config = dict(
    conditioning='none',
    objective='epsilon',
    cond_dim=256,
    fused_qkv=False,
    qk_norm=True,
    inner_norm=False,
    init='orthogonal',
    learning_rate=0.0052,
    adamw_lr_other_params=0.0024,
)
Rows from block 6, named by matrix and row number. Each number is 128 + 32 x the weight over its row's rms, rounded and kept within 0 to 255. All counts start at 0. Numbers have three digits each. After the name is the row's rms in percent of the matrix's.
# skip: long skip projection (model.blocks.6.skip.weight, 128x256), inputs 128-255
skip.13 100:119117118157133170104073134099197086106133155068117130083145168126132109139182130135108136063108154181119115099125174157119142124086204189128162092150101028116129170146172119125126157090187137136098142083105064150130141105080119129138216066148062115069114127150117182129127164184153115174093114149162128164138127186115108087161089124161119202059085149070142063074131091058161118126097
skip.14 102:147135187118097073143163096137177092108159126155081189133157061167165129167170153127118109130140062213117120154044146125020078178123029149137179130132160128160070189118155141190136098094098091090130127110141141165216141114191092182150100074091133123098152039159215083183128136119083122133175120114158156144097128115130096108214068167096125101107111108117117148061125134146159097106139
skip.15 096:116095075142103125099211177136161083123132141131133124145127158035111111123103116115123134140122142065168168098192108159177178110166148142023141207163154144062148141137103184122143142128136157115070113197087112198186138114084139095140170133103180128080128151111156185071192121141118092148149136121132125144114065116105123109171131134172121143102080149119106173161135166146085131068124
skip.16 091:156032153123172139172204109097090081106143157140117133124167142111116165176136096153115142154147186144154145106146096131172102046163124218150141157114156131151144136066116156167075079151161138186083175181116138153066132074062125196155154133099149094153116108148147169082063092146090091055112170136125127155115146154110163069156166147192136141102134145142096141125121074135109081081137
skip.17 105:127118150101126141156107093186113139084092165097142112106084133188136131100115109165202178119145203106106105079152086209155200079121121163176178144150114140104176127166106159084113127127104120141063043116096116210131069146145147220131104101150109131143164154181095106157135087144181110170126082113108141142124104052171152160098147105130072159152115174105111139187113129173154101088125
skip.18 099:104123153111116141121110140123109095142160168086042137093168214102093116156066126135129096076155161122081104152165143121122160077161112084139127081128111125143115080095137047109163148102089150196133076171090085127100119132153111144098154177147189108179185051165096139101162182101145125179169165145070192167136122063150168173124153150100178084172208150110099081168102135168110133103087
skip.19 101:083132180091161099127083125127153134174088105112102170132156117124123119180109189194132161157099068165152128082116129139165133159096136125173167139207141114137155088144111129172135051183207094057156155154056108114159129144100133135151145210106178126185126143067162164143129129139202114160182121154119095133095174201182144062145114186115131098126167145127191079120141177101156134139189
skip.20 100:131081150138116140104048077041057147168163172154094126127119198151090126121160133157126081149152158160132096114129114141062150159116111144083150138174103149169130166043148159138180135115100084169039145167154171143086113126210115136107141174095139112116153115123099119154111115143115128107148220196160107203096149112159109126126163085210121158198145151148126169088092155124105118135125
skip.21 103:115077176116126164060077090087111147135105111205114137088129112093118097112080128173119096190123092209164214041085121097085108126132131069116167154146150055140081129127171094177099154089139130164127150152139094199068036128089064099138139164136191107115159138069137111140093154138158110162090106070170110179088161143138108109101198076120185164113174126186126103090168145110164152165155
skip.22 103:107126108111060118128148068143211124124182163104130141073152196128118065093085114098147156121147136060136129122101079123069112104145116110171124104156142109076127099123072085149166132125083088144133162212100135130106032072110097127029039144099109107169145187142167194140109015101141130170125091101156132151127143182108168082134136134131052136138151106088126124116132113107108127095157
skip.23 096:148099136135100147118125120145156136132201139126135131137113167164134142173154088125142115113142121150087087091118099095164161171142148157113056099094164185157099033130171148094121135147183083060158169108132094151147129084178146083117083103106133126127070074159087168141166183084138149139112151112106121145095142126081103197107155120108150118147153137195126092169169139148112146111164
skip.24 099:113162128106024037129207097128150171145168109171112105127133120169162124127107154148154109109120176132142224109124090120080172167115041167188120069128113138156137119155164150119107164004075171136136103138109158112103121101191055202108154136120156108087096157173130116139092103112141187117104168153120121099136076142108163166136098168160176142107069102088084123140090072105179152140135
skip.25 091:239115141050109159150151104123133181133109101126038112130176091111115112075074093162128095136093200169088139198144126151145123143081109086093126114176157130071125176077076187156181117078095191100130092219125090211098177118113143084123144142057154133144131075092152074165128135154190087107116105138142179118179135165116110180151164128120072158087132109112165049142114138160126153107172
skip.26 097:139138152119147168205197104102104132154167151139207109125123125135126132158095178092074115099173089112136102100198131080134161146133134117085176205157117130117078081236103049089089143112083095156113181147127139171155126155137093123056121086102193126154150173141156169133098107109122123167144150167205151170100173126115155084145132114129143165099080170115156093169102092090170067123099
skip.27 101:151227148161143108133140147173149154112180158116111137149096101112103169155091069180112135122117143184137120117097082122154116136154107074087097169143140078133143168077141140179093116122164089125144100141105143184099123151184079109128164112127074111164173167090054116080141099123139136097078116152136164114150165085108132133128150120133146141071122119121150143131157146155124175160085
skip.28 091:127151099088169119173192135126119120129070150128107083108156115138191141064148131167159140180153090134189059120127102065144156067176101204142166116114095130095076094166152125155157132095158104168098156144131130095119094128130192157065139119047155090151183078126103153124157155161122089085164128144138158076130074157109166070100046115154154149113162116192189124140076091131091115148138
skip.29 098:118172075149148115048063125162143121222112110142116090136163138154097093144094159112151176153133099160122158120106087147079091040157163142147109095155088157136078102157153059167109138189138126059091152097123083097097121095152143126168117230141146114131085119142096121155166108140112136135110121148193149138157161190079164137163079141137128067130138175157192128125078131138188172092093
skip.30 101:182087116120143185126171085165116161152165111160094099096075169131070165146161153135119138158136066099093199112101083130081137198154095174152199096152149112118109100171117134091104173169039178174155157110083119043165126127079101151155129098091104143109057140136138131108102032159105108131120079172180172113112120118117124069154129131107075111115200089080098146094104142119108066112176
skip.31 103:129126136101145157143171058121086107188181146085134096098131082134106122141170080133122143193110163073070166097123120111199119141106089084169139087151044108139171184161162099146138178130093134152111174142152071128093048159163129110082094071145215094134053143133127128119160094146088177175124098124113074095118111160109118064150139100109098115131151186121060093125108125078157062124136
skip.32 097:134129150124186155225158149178143093180145147098122179090108126117080147152108133146123141065118082165147103104105163100166194079038148143093076119179124136154109124109132191109074147188105145034148169147125124121121150110117142105085109117188137098138061187145094174164187135197152147190126134107150089122172125187074125117183123135098103206134119138099131144157090110202136154121159
skip.33 097:124092146171120129118140137170158146090186199160170145136122149063103189065144155187129078191154171181115083123117133168100129103126107161098068075071138201165096128122156152165063184088068093121098145096144113078123084101102144111148173125095127129072158103135126178093149129130120135157165166170143088115083185101134052128114132094152155145099129073121115178095150138142160161117127
skip.34 105:143153110123177113132122110149138153195141154116156169115211126109168180183104187133178099155161064209104154114136165126133078154144164130129158114131081109124191129055144129126077166150169115147122144092171102129120064150069130099104149223083095132125129058148116122112143199202155109113135121061078143226080167096122126162128099167143039147143126108129118163085167137146148119137124
skip.35 096:117138146142119154131139178096154142124148116163120109107152161090146164158175078092158181130164097155169156166093188083136132040119116165129162130076127214127110158084072117119133212146122104153073121130128170140143125177191112150134110148109156032186085116102147134128135109149140084176188087160137098160144144128131138114083191137108216140209156104132178117091086207081180114107141
skip.36 103:173163140097182120136229090170123087095169114092120117160100134088131099113146166194141117137117199184145063118092194195100097151159128128158102141094086090167115118154079056177153086141157070110114106106106146143116074162116167122106106129106140088145108111116105112132076059086128136106132138138107187122064109165154133151091208110174202060105097120127161123059117114115139081109151
skip.37 107:100125212130126054117116136132137116142161154045089107067170106138146145188031114114077103026136129060115105059152108096136119144106113141142081064116042123125117133160138107121085111124087111127097090127183167152107114167178145116124121119193105174121129182101182154072063128136100127114114104117150137122115128079100182156091151138139131174133171196081108165145088163120128174109138
skip.38 099:085108144184145149125126092102158091139048097122082164117119122103093170113145048138190156122170202131180143086155080136081173170126104152101166136153158169095070134197081094130135184087092115097206105093157122092085138146125131085133149124140123141075121180145179152157109121205092136095170122143105106111164043097172130107109153094189141170144163088147083095184149128142059089131104
skip.39 102:203120060139126180138133150109202126140142126090093104063107107086182172163156138108118057167175077101216196166148104171133124158090146184118183089090161162112156116125156147136126173135169122104149120114174135094100125108150185135081126160067141162168107072104107127134174255106100117116105183152168146074204076128124089131094163180183156125140100133131081101080146132072129094139112
skip.40 095:158076109082095118091158155116099096089133164238133149150115162156173130125162160135134140125222087183131203115188122096124146057107127091142172128151087090126077098180095094136087111085165177106132184098142130212117105128154111066082083123140185128146168086113130074159095143054087122138129051123085185111145137192102177150157067094157169081119187113151141090109148077150122172096094
skip.41 099:069083093136119243134105084114145159108143181114142109091132162141107148133153122144144102171095141155126138039153104125106110101148128115140112122148118121131129175106121132138119187100120127148136159140199122090110093143182119084108042068099053131119163143091126069096200138156176108150141150090152093077117089135093081075047110086215092133136140152141092189125162124053163114130140
skip.42 095:228123139126083127148152166172215097129116134192051141107078147146172095173109114138131136119173139190168140144173149163189134159108180156167121127132071163159180124126119065087155039133089123146197160090144141179133126107141083142116172093089120017140194141111139093129115120111139122156066126148072168072157167138129117167072108107128069103176122166118074150147116099150153121147131
skip.43 095:118147086101082130108051080150117194169097100130044183018108092049100079087096121133069109158103112160171128138093107147162123178159112139139147102156111112144114164170107097094096147168136110112138114094094133100159088135141192189162147116124151106088132077200146220171125116151175086177112157088158101149161140181136144150135161180174100102116147138159175131115098098204099141117131
skip.44 113:146150104131128116126095127158131167066166099107135198110115161135190121162145149090194082148157073043145160153130126120131117131172125128117155117129172153221213087116068167153170162102165155068160097126144191106124187139148162171132093160140125139168145061148125064078134094054134048147093122087166156085084157150012174158152113143163152152162135098103119162100149143144149121206178
skip.45 103:056099127124074066132150104143119160111155184128050167134138099081130088141093154130118153168136109158102104091144119077126097140134087170125147117195203108178127124114123182089162159116153118097180091063087092091121204131121167115106150157089077169140147130135133123104103176084164016139198141104133173175161089151105118180150070093069122103124119097088093122170095181151132134088183
skip.46 099:162164094101153091087108105140144103113202127157105140130114165166137164114064137218129106138132102131134095199124129165132113119210087196125120137114174114138134140077154130121083071216167147128090196154130128123183134118059128130132190122094097130151166141190137137085097183141162140088083075133110192111123168128149093173142155135123087163121167098075199089106091097160131126164203
skip.47 103:129193114206072130139091137136075084152167179131131179100099122157159229141155148093191220125138111158158120139100199128132116176135079051070162154166127205140191153116147135083046096099158132104146115102129180131118066147115181105112143127093140073119125163125086132123126125162179167166103053165129100118174125173075157119127148138144073079109099072190137081084194104132066112118124
skip.48 098:181080087191122080091134138096110125173144142197115125105124144135096106070172086110136099101107153160102165077134144091133136115092088096116123172134177141125104087078137130175097118118146126135139084085048041108132178146133161121168094155129151124104172207094075155121163110112091094089137091097124172098184114129151129116070138122129076130153085171155123121105149131122179109141146
skip.49 099:119152122150108173109065130163104143071109127164110188121093084103079181180143172099109175086046100207136137168112138099109060171128173092185132133137172125123104125156149107100131124137185125110083102144126155184197173113161084132159173113133109128101133115158118099145104075118115108095124181148118089229141060152132089117149151151048133105106104140116149072099125122072095140103128
skip.50 101:091136149153142077093133146141204146133066126117096075119116155045175085094159042111125085124152047100126154146154174128118108121112164165113168163160087122188126112112178069070101048143145139088034141155145133128085122115146139101176111096090118118130105135131122087093169150156178202099112130101111148127108168144122081096144133084126114089049149089106102140116144124152120117084170
skip.51 096:118131191153164164147087113119124152078219114056117168132102107200143130123130066124205110083140154139105171126139129138153141109148194132111085090071163139113138062117144104129139127173128162118146130018176075112108095160108122100096148142139122156145116097159071106164127142150086200043122130168191154177138104202117112127149115136107074174198131122119137170206104063112133123128110
skip.52 102:104129077139157129130126131126124146186110178090151169113104111102178124123180109174091112161094213144159162175128118137137173156147135106134176090164120147101129218107081095124079174187166137155142159093117161137171142150158200116140155029147085049138132132126079192150115129195085081082089164145134162086176107104113134154125091134081127134132104136135030129154104189085164064213155
skip.53 107:142136147148152121195132121161168158171153164135137140131153119182108118153146099128097136092155064121169071080102214171147119084149132180100106112176126116118103127120103089153059142060113155104098073094095136132107164098145130208116110167102147166190174166113092176122108087142157125157132127155133157095200113080129128175159180170136125101135074106203178094119015099133197122095186
skip.54 097:091161108119165112194102076078101114147092087132114082078084137101139151159139176151116076151164145174104174117159114096059129138166035117116155152158115111193161135082132107105110118092126104165164149064127119132170121081176170189098129089124110081081132143095187126143125107172124153197132154106080139053162159162164095064090148130150196161119079148120179112169119108096111133187101
skip.55 102:145124134059126163159126177101128168127158069119135209087083132103193222102129151135139161190120133092154160123115184176120095137099077131094182098138162179080169171143102113185050156149120194098108169135113181166173219113141116083131133090102113083128106163141105202120161103114198123207128119142216114129132121163101215121096152112125151140130066095112152132114158139106108135144154
skip.56 103:126130121153092163147142162185114111091173146172146076123092161144102160111115155065129080121132140186096087111126187065148160071127147119121152116059105154142140120039104153107055151103110011134102105167149184158140103189140117115132130085118147129093146114076131123169117130131147088122097161131122144133165102163085085222108144120135140198146096191144189106131170151136159138216195
skip.57 098:104134088130136159159130062130083176098112153087119097133092110130173111125074167117137140092108198069127120102113101108093092064150131092098178111144097121133170121202175138113078111118084105087118094119124115070093060095096190100197123124091172140151170125180140085118169146103172118110069071141075164144163111175099085057134129124167174106103120132079100158102109094132092193157152
skip.58 102:150079117121053103063091118104105096145135122122150139105117104150160178125155063150162099151088056105071118192173139116139168130168104160039138149102129105141125105091146088093147116070189151157152142199050144163131058071163123088133105150188177076102089119066133054112120127182157088181166178090143123167064111133102052122111154132122119150101173115070080129102142154205117163143193
skip.59 092:108164141189188123166140128174088147121127067113157091139161111084057082118103098107168132136165135188159150085118160106167131122115162157074161117148102136139141118163167118164172190096104126186144144089069043184116119146156116160166140160114141113081116182174059112157114106119127118131129116069108148201125109107131138126066142121127119142208100079146091027090133151101160123161169
skip.60 104:120171139156101101093109115139136141110124074119145072137069161089143110078105116114087103102150073113129112081124116118151059048080151150136036109159099138147146119137145068087134145089124184191153127157097111172103104121159090074202103094126141117101113130110131122041056142183201039176199127123125088151200095104127107128149137115152075142157080174183177130101152142131132090068195
skip.61 096:168119125165072025176140150123184125102117169205140080104131093130124126193123148160121132153056097123180128166139213136090107148165139132171114079119149116139032152058167179132136169070111121109110142170166152160121119192179122177125112186078120148137096131110141129090139108165063139171137104093133110076212160157133153125155167138134172103153143112061128104187132147128112137133066
skip.62 101:191113143101134093165107194175103130082139185141133106095136091174166187147109143144171120148091125106074136134186175105134063137162094121133142052101172097122119097071122160138171093106219109132103136069070128124157174154118188125080122086106093101113139086131075178147179114086162131165112102115172102191110064118111127096117126164158174161165080110177062094134121172194107156165079
skip.63 099:107064130124073127137165103074132140104173101125161030147153120152205114136126135155153141102132150126156130071103083163096098082121122152124111156143120124152110104072149119112118194141174151125198105163099096153143134186103129134140139134087079081122114121030154122113141143084158079137102084066124109117111139119193113127110166150140086104093142139121146068106084048061189132154100
skip.64 105:129150099116149061058158125117164172152086118090194127180154189087108075091089051114129043145185101096126098100125132148122070142140098211120106056183102126081123114162099073080133130058092087094100102151135162134163116135135150122115168103126094083187083089102081077092110078125159137085133183169093137151163116165112181166173100081086125145184162153105133132078183128159116179130120
skip.65 102:161131150102117136171165166160165196105136114075149116152071149096131121170139033111209093048178100128160082195162127117121071098106112139109118138142092098117089149152140169149125152096143111048133128157184142124118118091172165131144123115042134179159127184159116182091145100113197139124107105079126151099063163120185182089163170111152132126064142179164137026123201131120099081089146
skip.66 108:120141148117151170119093198092181120124137128079101151134159122105138099125162170086209133095209149101100096200077147107128212078162152193127145119197099130156164119125110086088181126143177145081079087150152140093146181102106150090154138066206155187129080129135142157166128080118091135222144151110120171084085141085144108102061099174127056128081093116109119104135129201167087145065157
skip.67 103:129104091109173100152147068165161103172149107151136146111078116162075153076159120126129074149092141068062146163085104125079094168030109062153164003063162109105102182149170140152134161154165081177086107107188125109101124112070166084090092070134157096079199141086145144169170185149160074151167181136132124136085118113116104141109156158146109095143098162113129139068094134191066133164133
skip.68 105:140168132140151135084119132158113120134164146115150187152100146106117149082111082189129108145140158091080091116180122209117099163195135161025095140115067086123110093155202113137129188181180160105124113117159155172123103125147224072133110143118115121031134130051073152097175156168096193162126148171128131123112097092130095144152126188106126185145090059125129143173073109126090154111102
skip.69 097:107153154157170175047127071117181092077123131128068146151130104096160070140093152133182155088015154205125143113127096123107160118132181137095086098121209160129108166140092075129117170162083113107137141170157034134123181060166050102158131052147143126132133099138167133083158172135159150145159132082170082125202141063109117057128104132106136122170114177157114162104158088134112115174086
skip.70 093:182085132161102198198135227102131156143136124102090182121154159051141142059050129114116139097109102171154186123100136160097108122161094139096163076059111098054077207153141151103165138095159069202116148080083124124148107050118105201076089167141122181112106100100181128099133153135126176113114144123127096165108103223104094101132149133188199116124103165152131143139147081136107161092123
skip.71 097:121189151180175125154088213155130218128069103148158112154073169143135118112116073157107084216152132132133101138095185140139110122107165130174134177131121138102075118160121049069123092143115149177093122200133148135078115167123119073120165152103118080114114131142107117158160152213136109160185083116152108073135152144161142086153124147126094112067043125154160190135167148169122143116123
skip.72 100:119175142110177051139097150186096084147195185127096182170140096194114147071149082150124186162123074063117156125114169103148136098095118177093177179142094101044101144129161137147135118100122028140134137096125137185131136094123112138069069160188102201128142111094049102126158095170117184112163142074185172147098162113106100148132120090088078111117095166128149135190130058138086160137098
skip.73 106:205154123116075129101113185138105109159206119141134140094130160097103156119126099131167097183147064160142107128127081099166168144133187174164101192157091159102171168125203229067174118112130160142177124117148163074146124154130088103143129131063117139146117164091127105058071133142149101144128102140127164086116169130120170075100104157110125116187137145236119115150052168055106111056138
skip.74 105:137155113138103161097158142167121144136055215113198175104152183125088136094168127147126142183173113169120181123204131168149123123130095168115131161185123136109120152172083137118112228129114158135089093159150131189172112149163168170160182128135147142101147159137160107177106145137173156154197102135168132139122077180194121116138146124134109170126144169183079151216151190105098111175109
skip.75 093:115044155147134141161160165171135096143118110059094141143135122169170114115069145173071129105105112150167093156137136164161159122132135123117102084171179176064084158049079139201088090076054099099185096129116129087123130132161159154115134119082117094114116119115129146120071119121102140160106071121111127096077103173149163113118128180115089130118137194134105153137141176109138096124133
skip.76 098:177179141073139111069102124111141127140122100143176051071147121071110101103119182135160134113066146085163148086148119123179126073135147134157105113107146184081081110093202082134104123111147081121168072118069101178170122102084154111064109141144147128157147177131151110131134095103167108143137101077035126177099119084064101088124137147098109127082091148103163143110127180115075110148125
skip.77 105:089223167101135120105133142115119058129069170092136179168108161124110167109051102132122136172162153160151152138096140136091160153107091199105071214102112124160157113098036109111170152211145203166126093105180168110145110162110166116037136110101151104117176164148110202078130227169089121081110086170065179098128103171124124117182121123126124120146125147127162171111104140106126106127085
skip.78 104:133124126177088175124118143103134138174137103094163119116054133118112060085198161155131028101125100132122070147129153169168150100097083139135126130112072114149137140170136067117125128118137115111102106187152150037128075125119110103069140204074148108164118141130118131107155133142144040204092150138111081074136154176171156083132087148123066152179155154118080104085047106152161162117159
skip.79 093:100144144095078071139149123194101102102098056113097071099143161075082142141105083172156121114151131177142137072160089056118097037123133110119123180204161148106147135134203068165116124131078103091119094150122099088106107166102080119153137180087077091093143150128127093129093121071171107149126144066106177136147145085083142104125115135146139093203049128140140079155161092087119146172149
skip.80 096:170134107092105108131139148074127107081144098128077179123191126087159160142130121150140162108145224120113122140202156169150074100115090113066153102096101141075179175074119150176137071135125096112135142095201117129072190146191124154175221112216137152159097160165135159114135132135240133184167123154101161154122140134161102091106161156111174138112105147131163124117152102173146101177138
skip.81 105:148117184189131151173110068106106105148060131134167138092193106118029119056106128122024118139102156117151120157127068132160110160140146139138149093093155057132198071160071068098099113104143146113146115136105120157068092147109139122157107153151085189156122159103095082112093102118154102137170083063113159200111130162110124195100170111151113124149145065161080156161148199039134105167137
skip.82 099:200128126107120247148112085118170055148159185137165105125171161090105150158155143159116119166108124085139140083156092116119109158138151155105138084117106201185123155130154101137143097183115159135142139162086049102104068101109061080118138194139107139145166131148131157088144141217175113161128139106082151104087094170180135082199158186073123069099148125156180088140089173072196094119138
skip.83 099:049099101124079139162179136153129120076099138128112094144129126142090103148134143107177127117029117145159114125199115197176134132105076061098143156085229117105139122151092177182113133133129102174136129092126127099163168153103151184109199070131116175122135087135152125072131075157126131137101147100154134084107122127141088176060113128154120106146109113130098144170155103110184138160206
skip.84 095:140081123111141128150137085102187142139102163113117125124140093170121081126109151163161095085075103129115136142175092183080189094181176147101108119159181127146085106127158117143098108143172082139143086153181098093111098076105126139099175085123001135104130119122173192191092109206141108161126102150133078135156229122175134153115138153148109140121159164159127110176215094073124151135173
skip.85 096:171107147115136157162122199103122106137137101172137106159115175141136088133140146154181100118139075096150154107090107065180109112084156114191142117143137065148111161181105182116151184095101152148146084109136138119116054122185192153093174122102135151128082131151121095183107060152115112139111114119103182132069131152077072138166106093132126072094177149087176072189141099099129118165136
skip.86 100:152131089090087112101138112111148131143113149092053160050116134150108149160123132081117135116097127131129169210167047109100083138190135083131166146100186147098124146164110124186226088145152099109124126035152186118086169137181092108115149115087126091062132134152140063167138134195105083100084125119151138107068147072145126097167170134144124152145105130138189166098183157066183107136134
skip.87 097:095120139161186093145161106122103137126139152144113125167110125157115167088176086203157154201081179161101092180107095145058138111115190177175102086092177217110155128126117148117142125105153152113099110227147186105149118142158129182151148084137153122122091146109111103201181140122157165104133157102122150151162127160181077094165106160093152073138066125133103154132151088144074134085074
skip.88 092:142181144130139125113126090130132151134102160162136097130159132143102076221136255118088126154128158076124134106088144110087145110157113124125087088145162084149136116182131143187177137180183122129148134154134062154124161073129144104107116161103093124108119155109122113151136114120172088157135082142117143178082133178111091167109172083086093101129118128177144112095117137079064188145159
skip.89 093:122122105153164115149136168120098119084105122193144097166121088142112121077154182147127154232121065138138090098176149121136177118162170060147183112148136088077083145130124105095138108160109172117126092140143102066161112158083138096043125103130090162043160176140164108101129174085124111121114080130174098102062170116083160097222111161156103207127135095159147100146157121103150177144140
skip.90 095:037137091161146168130160086090138166115109116195081074135127132162108086147128140107157100105089101127165128148089077132116048099106124132062079164124117079116119193136085157099150140124083166151177112178100169139106142112128167121154118172076096081092123136119122147103166136147136178078138092158143193116053102074157162134138080129168161154166133160198075089100077073106099122104138
skip.91 100:166114163084148123067073163138138149156042172112075152096157104136127137112079024086133128104157119073186126110131087115107148108165102130142111089107095089095083116104065093112157107092156141106105055083111154152169158075135060148197158181099137094059134171113165152104135142135133149161079142082109180085127079030137070084115104113077098199138107125111099128176095111145087123091126
skip.92 097:111095096117155123134112124059080081070166071142201112179171083062114060056106122097131082136086160146084166112134145123187097113146129185163132142140098127065094144141165101115179196102144116177176105098153151114081114162159195131097135128145145152107098116108135113124102187106133095089109104117089115174107151125145186109158085119187075100077154110125158137131113113109119101194147
skip.93 100:159128140129133102161141164078133146102105142106107115073121151102143122122131138124129082105110112074077188134112099132069163139104193106119157107093145035143156157128150218073153152141109119134162140100136100188151099151147122151134116105133102094191127114111099151135119097122156130137196064117087072176159160098081159105140129115119053130104152117223056100193104105145145117183114
skip.94 103:172086156131174191185096108150094074132183117078137163103085122148091108088162088143103105076126107127071166068111098137197163083099153155137105138097119083095100118120125140115144124092138062159097079104115138146187137087148178128154188104141043126150120117120162102151060100103125106124074137043112088123224151137131113168114059145125165162100084107074201112071149156148152170126121
skip.95 098:130086150094175136110196125162116172144142152139108166159140112130198184094092181115192103150110135045132169129151106122098170058160127088118105090130060115170116128098177169134158114141086059119111150129181128138096127100130064194152118136105151122086083067066193088089145127100137157168061163089106123080084154222124079143151153119167095150078129115189149145104156065136170137133102
skip.96 103:126164139117160091086074097150119078124118143085159123129115168091139121145091116115116119139082116137178101147056167081188146100199172203119092147117108119078186113162058074137140126144149187145099196121155115104087050139098105153156136052112177191108140143191134219099091126079167097193100130164144131170140164155098071168139085160100133125187180166118114136196103107192117095131007
skip.97 101:132127154091111047111117147063129146195068109081095074139126194081133160105138073142120110124152191170092139121157119182128124063075164095105047127143131162042133160132073085116049107121107055122154156118123113104168151152212132123112137124172129167145101119198166091147157126064159166118057090143104145193121124167058115074131169182125103072179110111144106140145162093065092144144145
skip.98 103:105151109070143150104181100141078078167131151146157227184116115182142143139101126100089101082128113158123124042197140192014126202166157139108131102146084133108084124080092117146139086177133103131191111103057102117102113088126095124134092128116109088152138113073128119122170144093129123101123130107151195096059118053145146158164102166170139083116171106150182139115081051106169148130125
skip.99 102:137087158146148141104113091134119156170191088163100176107148122188158141181127191137178135208078152149146162148088089126110070096114206131103125138123123117171124169180138087109058146141068047116134136103142188129220152186163093078084119086088112119151154179140152111191111160162152174138154129150163143132102142128194139125140121123107215179201121132107186142183089053162090154136118
skip.100 098:132139120156177160136104156178188181095128201159139161085111147104168122157100133106198119064136127144218074175185173149129126071110106095096131103145150175123073061215102140118121161116115181128057195196119153144154112119111092160108132137126209145121110131139122101167133127110160081109149150122115135055074099188110106117127187124200129128126124147182185126074126135097135131155097
skip.101 105:095202146136144096186185166097127117105112105112129076098138088162160093146142139099135081187139143050110203080087073186083111100089065116131077112109094088124149179090145139183136075113125126126177162135143125127047135138184127108166066075121155155121190103170092096172176085113076113125152179119161088143096120091121169095123137122194157106113098199141111098091120090044095140157125
skip.102 109:203081122180118130160136069125068169092131100167103169098188169124067163146094102099125133125132125145099155105135044119083108090090116127180156077115102117173115147139057127078175100171183146088179087163095159173100129152129113088123078128119113173157113093137171111149120078080147098086113142133080148066076068186167149168079040120146137104153150140173118042098103121078054238100091
skip.103 097:092114155103146123109125153128163120068132150079112122082120207109120132124188084156162059078144067158073147162083185164150150092090086101083123133134128095140099098179106136108103166079134083141140161177129069160227058122163216143136121086114152155092086130164124137122176141176115081115166111107130127124201046141151108130121132159100103105109169142154160064067126117172147086160124
skip.104 103:160083113085190167167147115142090141069135093121134120136073129149119103119142104177181105097110111148099123100135138114137140165101115127186127143133177149094131089132116154064159131133077059127111130142165130125095130135172208138073126099136156100043151186109089125156126114156088166129119157112027130156154169132177134213154086222135118030090141134134120167175087112164108066138127
skip.105 096:145088149083094130154043153178065165100091120092177066133129153110157165108154109178153150124186108097168167088134180189100123165084119099111083143152156134107142138146089108179099074165104076140151086125099094185112120109122159162118177099094135186146160172157164199118135164102169101121161106101142033136120114076104166133177161121173174142186111160138106106096163128107125073173082
skip.106 103:120121138137145169146177139123127057164086063152132094154128079150106123086115150128162131119159106155119111152000135125098118099171094130150120158127136140160094093137129115109163124176120157085173066101158120195115140190109123120122116125133124165196131120157150176152090078092131143087041068129079163078190188128120087000133157142149103113101120127111142157118111181141115148153162
skip.107 104:098184138100129103177147104114095136167144109148119215092106161174187136120161106099127143119080104131163113222123098161193125114051148188140120120171080156035111119072129103163132112165143101050160134148105175107180177177122148120176119130169141212076107181166134169177176115234087134104090161143075143160139128071178076157118089063076110140135112161087097147191146138133067131135121
skip.108 101:138099100127148108126092151134134185157165159143159141137086139169127127142149040118119121136089120128170133115077080106132189102161125134227113047175124124160127154136150131088131136191101124125153106207093090131159177152134109193137112163078110084128152104089166069166132126181131139129206125173161179146124112148158138105099059156148139127107148140073111194200122156149080135136180
skip.109 095:121099055189098130077129121086064187067209129167113193147065081085101114134130103144101124154110156148175177102130088158149110117088122110179104093087132187186149154125143167074178120152083122165147129090071094157155184109101129153122152098087119133115178110094106158098081163173184174190140154042123196179123098106203201106131172181205114096120091155170129157069171173130116109142173
skip.110 101:121129109142175132158058174096144199159161065145108146105143145172154164163138158075152036110162094106143110105174211169092127116166098119131146142108121181178154169113161170121102097177079096175127108190130077169127157065185145142107085137143114099128182071113133103183152191136123082095112082076136133146114101089152186237094130162095134076134104092141142105104093106098153122127109
skip.111 103:134122148189059097103126099144114088160152063153123139148067179134108083099082117170059177166135125141141128054198106111102106082141142182135122133141089156118131060108134044115152171097123090215170158121088109146103062151094081063153105179117106170167059133090140124164113079121150074078121144115161173150119116109214150160120178108048087113119138144069152151165150092136125136045066
skip.112 103:097193116153076094132058152126140133056146124108132189150074087144192146088131139100122103118095097082103090134128141142055134131207111216071110163053146140139087160117154085139111148195116116050133120144148177150139113141167063151127160108146070179165077090157151140143143101133147072072114143147146120119149151102125181057091133100114111051153131128109066122122089143089161107101154
skip.113 095:083147117064176159222146146166148117100123164134090145141106150070082150095222114157132132180098141166090146175115169133159107113105118136137128171129151135099106176098052162161088092152165138167134154044122127077154162118163171138161127089171137104134146126130082135056124114147218144098138082091117089143077149102143138107128088161150169079145143145080139222123125169097110153147086
skip.114 094:164127132184092151216161179112146154160107090127134147125150088088169207129135133152144052080124193128119137112139144112174113052124107166130113066187115128132177120179149151075135178115204163065132114071131116122099157111086125186103191122141187163129143160107109136109166188147122131048145125167153107116150153167189168148105092136112150083181142127102069079168161143141154085073126
skip.115 101:111073119133131199126150101161131166111068098130143139108067110090186150088169105160135249112154060143142099155139158139223092113061081119128120110107111102157109126130155110100147108183163106164158131101148061146157138128119123072093135102147134178067144105120134112135149132096140074151088159151153173165108176119196133045080095201162136078121087081135124137104179145090115175118113
skip.116 097:166090134141109123182125146124136132126119169156081084138145171027134155181170058117158136131051156110112121069081096166166111203137165103141074183140179152135174177121144135120180142133073155203052097118093116176192111125143077167105105114169112129107118214139127152096091171071102208153096118158132115059083128136157108057145127066116090083162179125112105103082110138081102109173112
skip.117 099:124154128117090041133150180116133139172115108103075069145144117157097145037101139109176117140126178153175122124100106144098128077133128111035169028117118118123104116168090071158082128131114213130132166118118077187083087112117106128157145092195132123138091195142093145092112081108112118128131145139173098163127094107130094181101166154100200132146112159046058137158142108127147121141225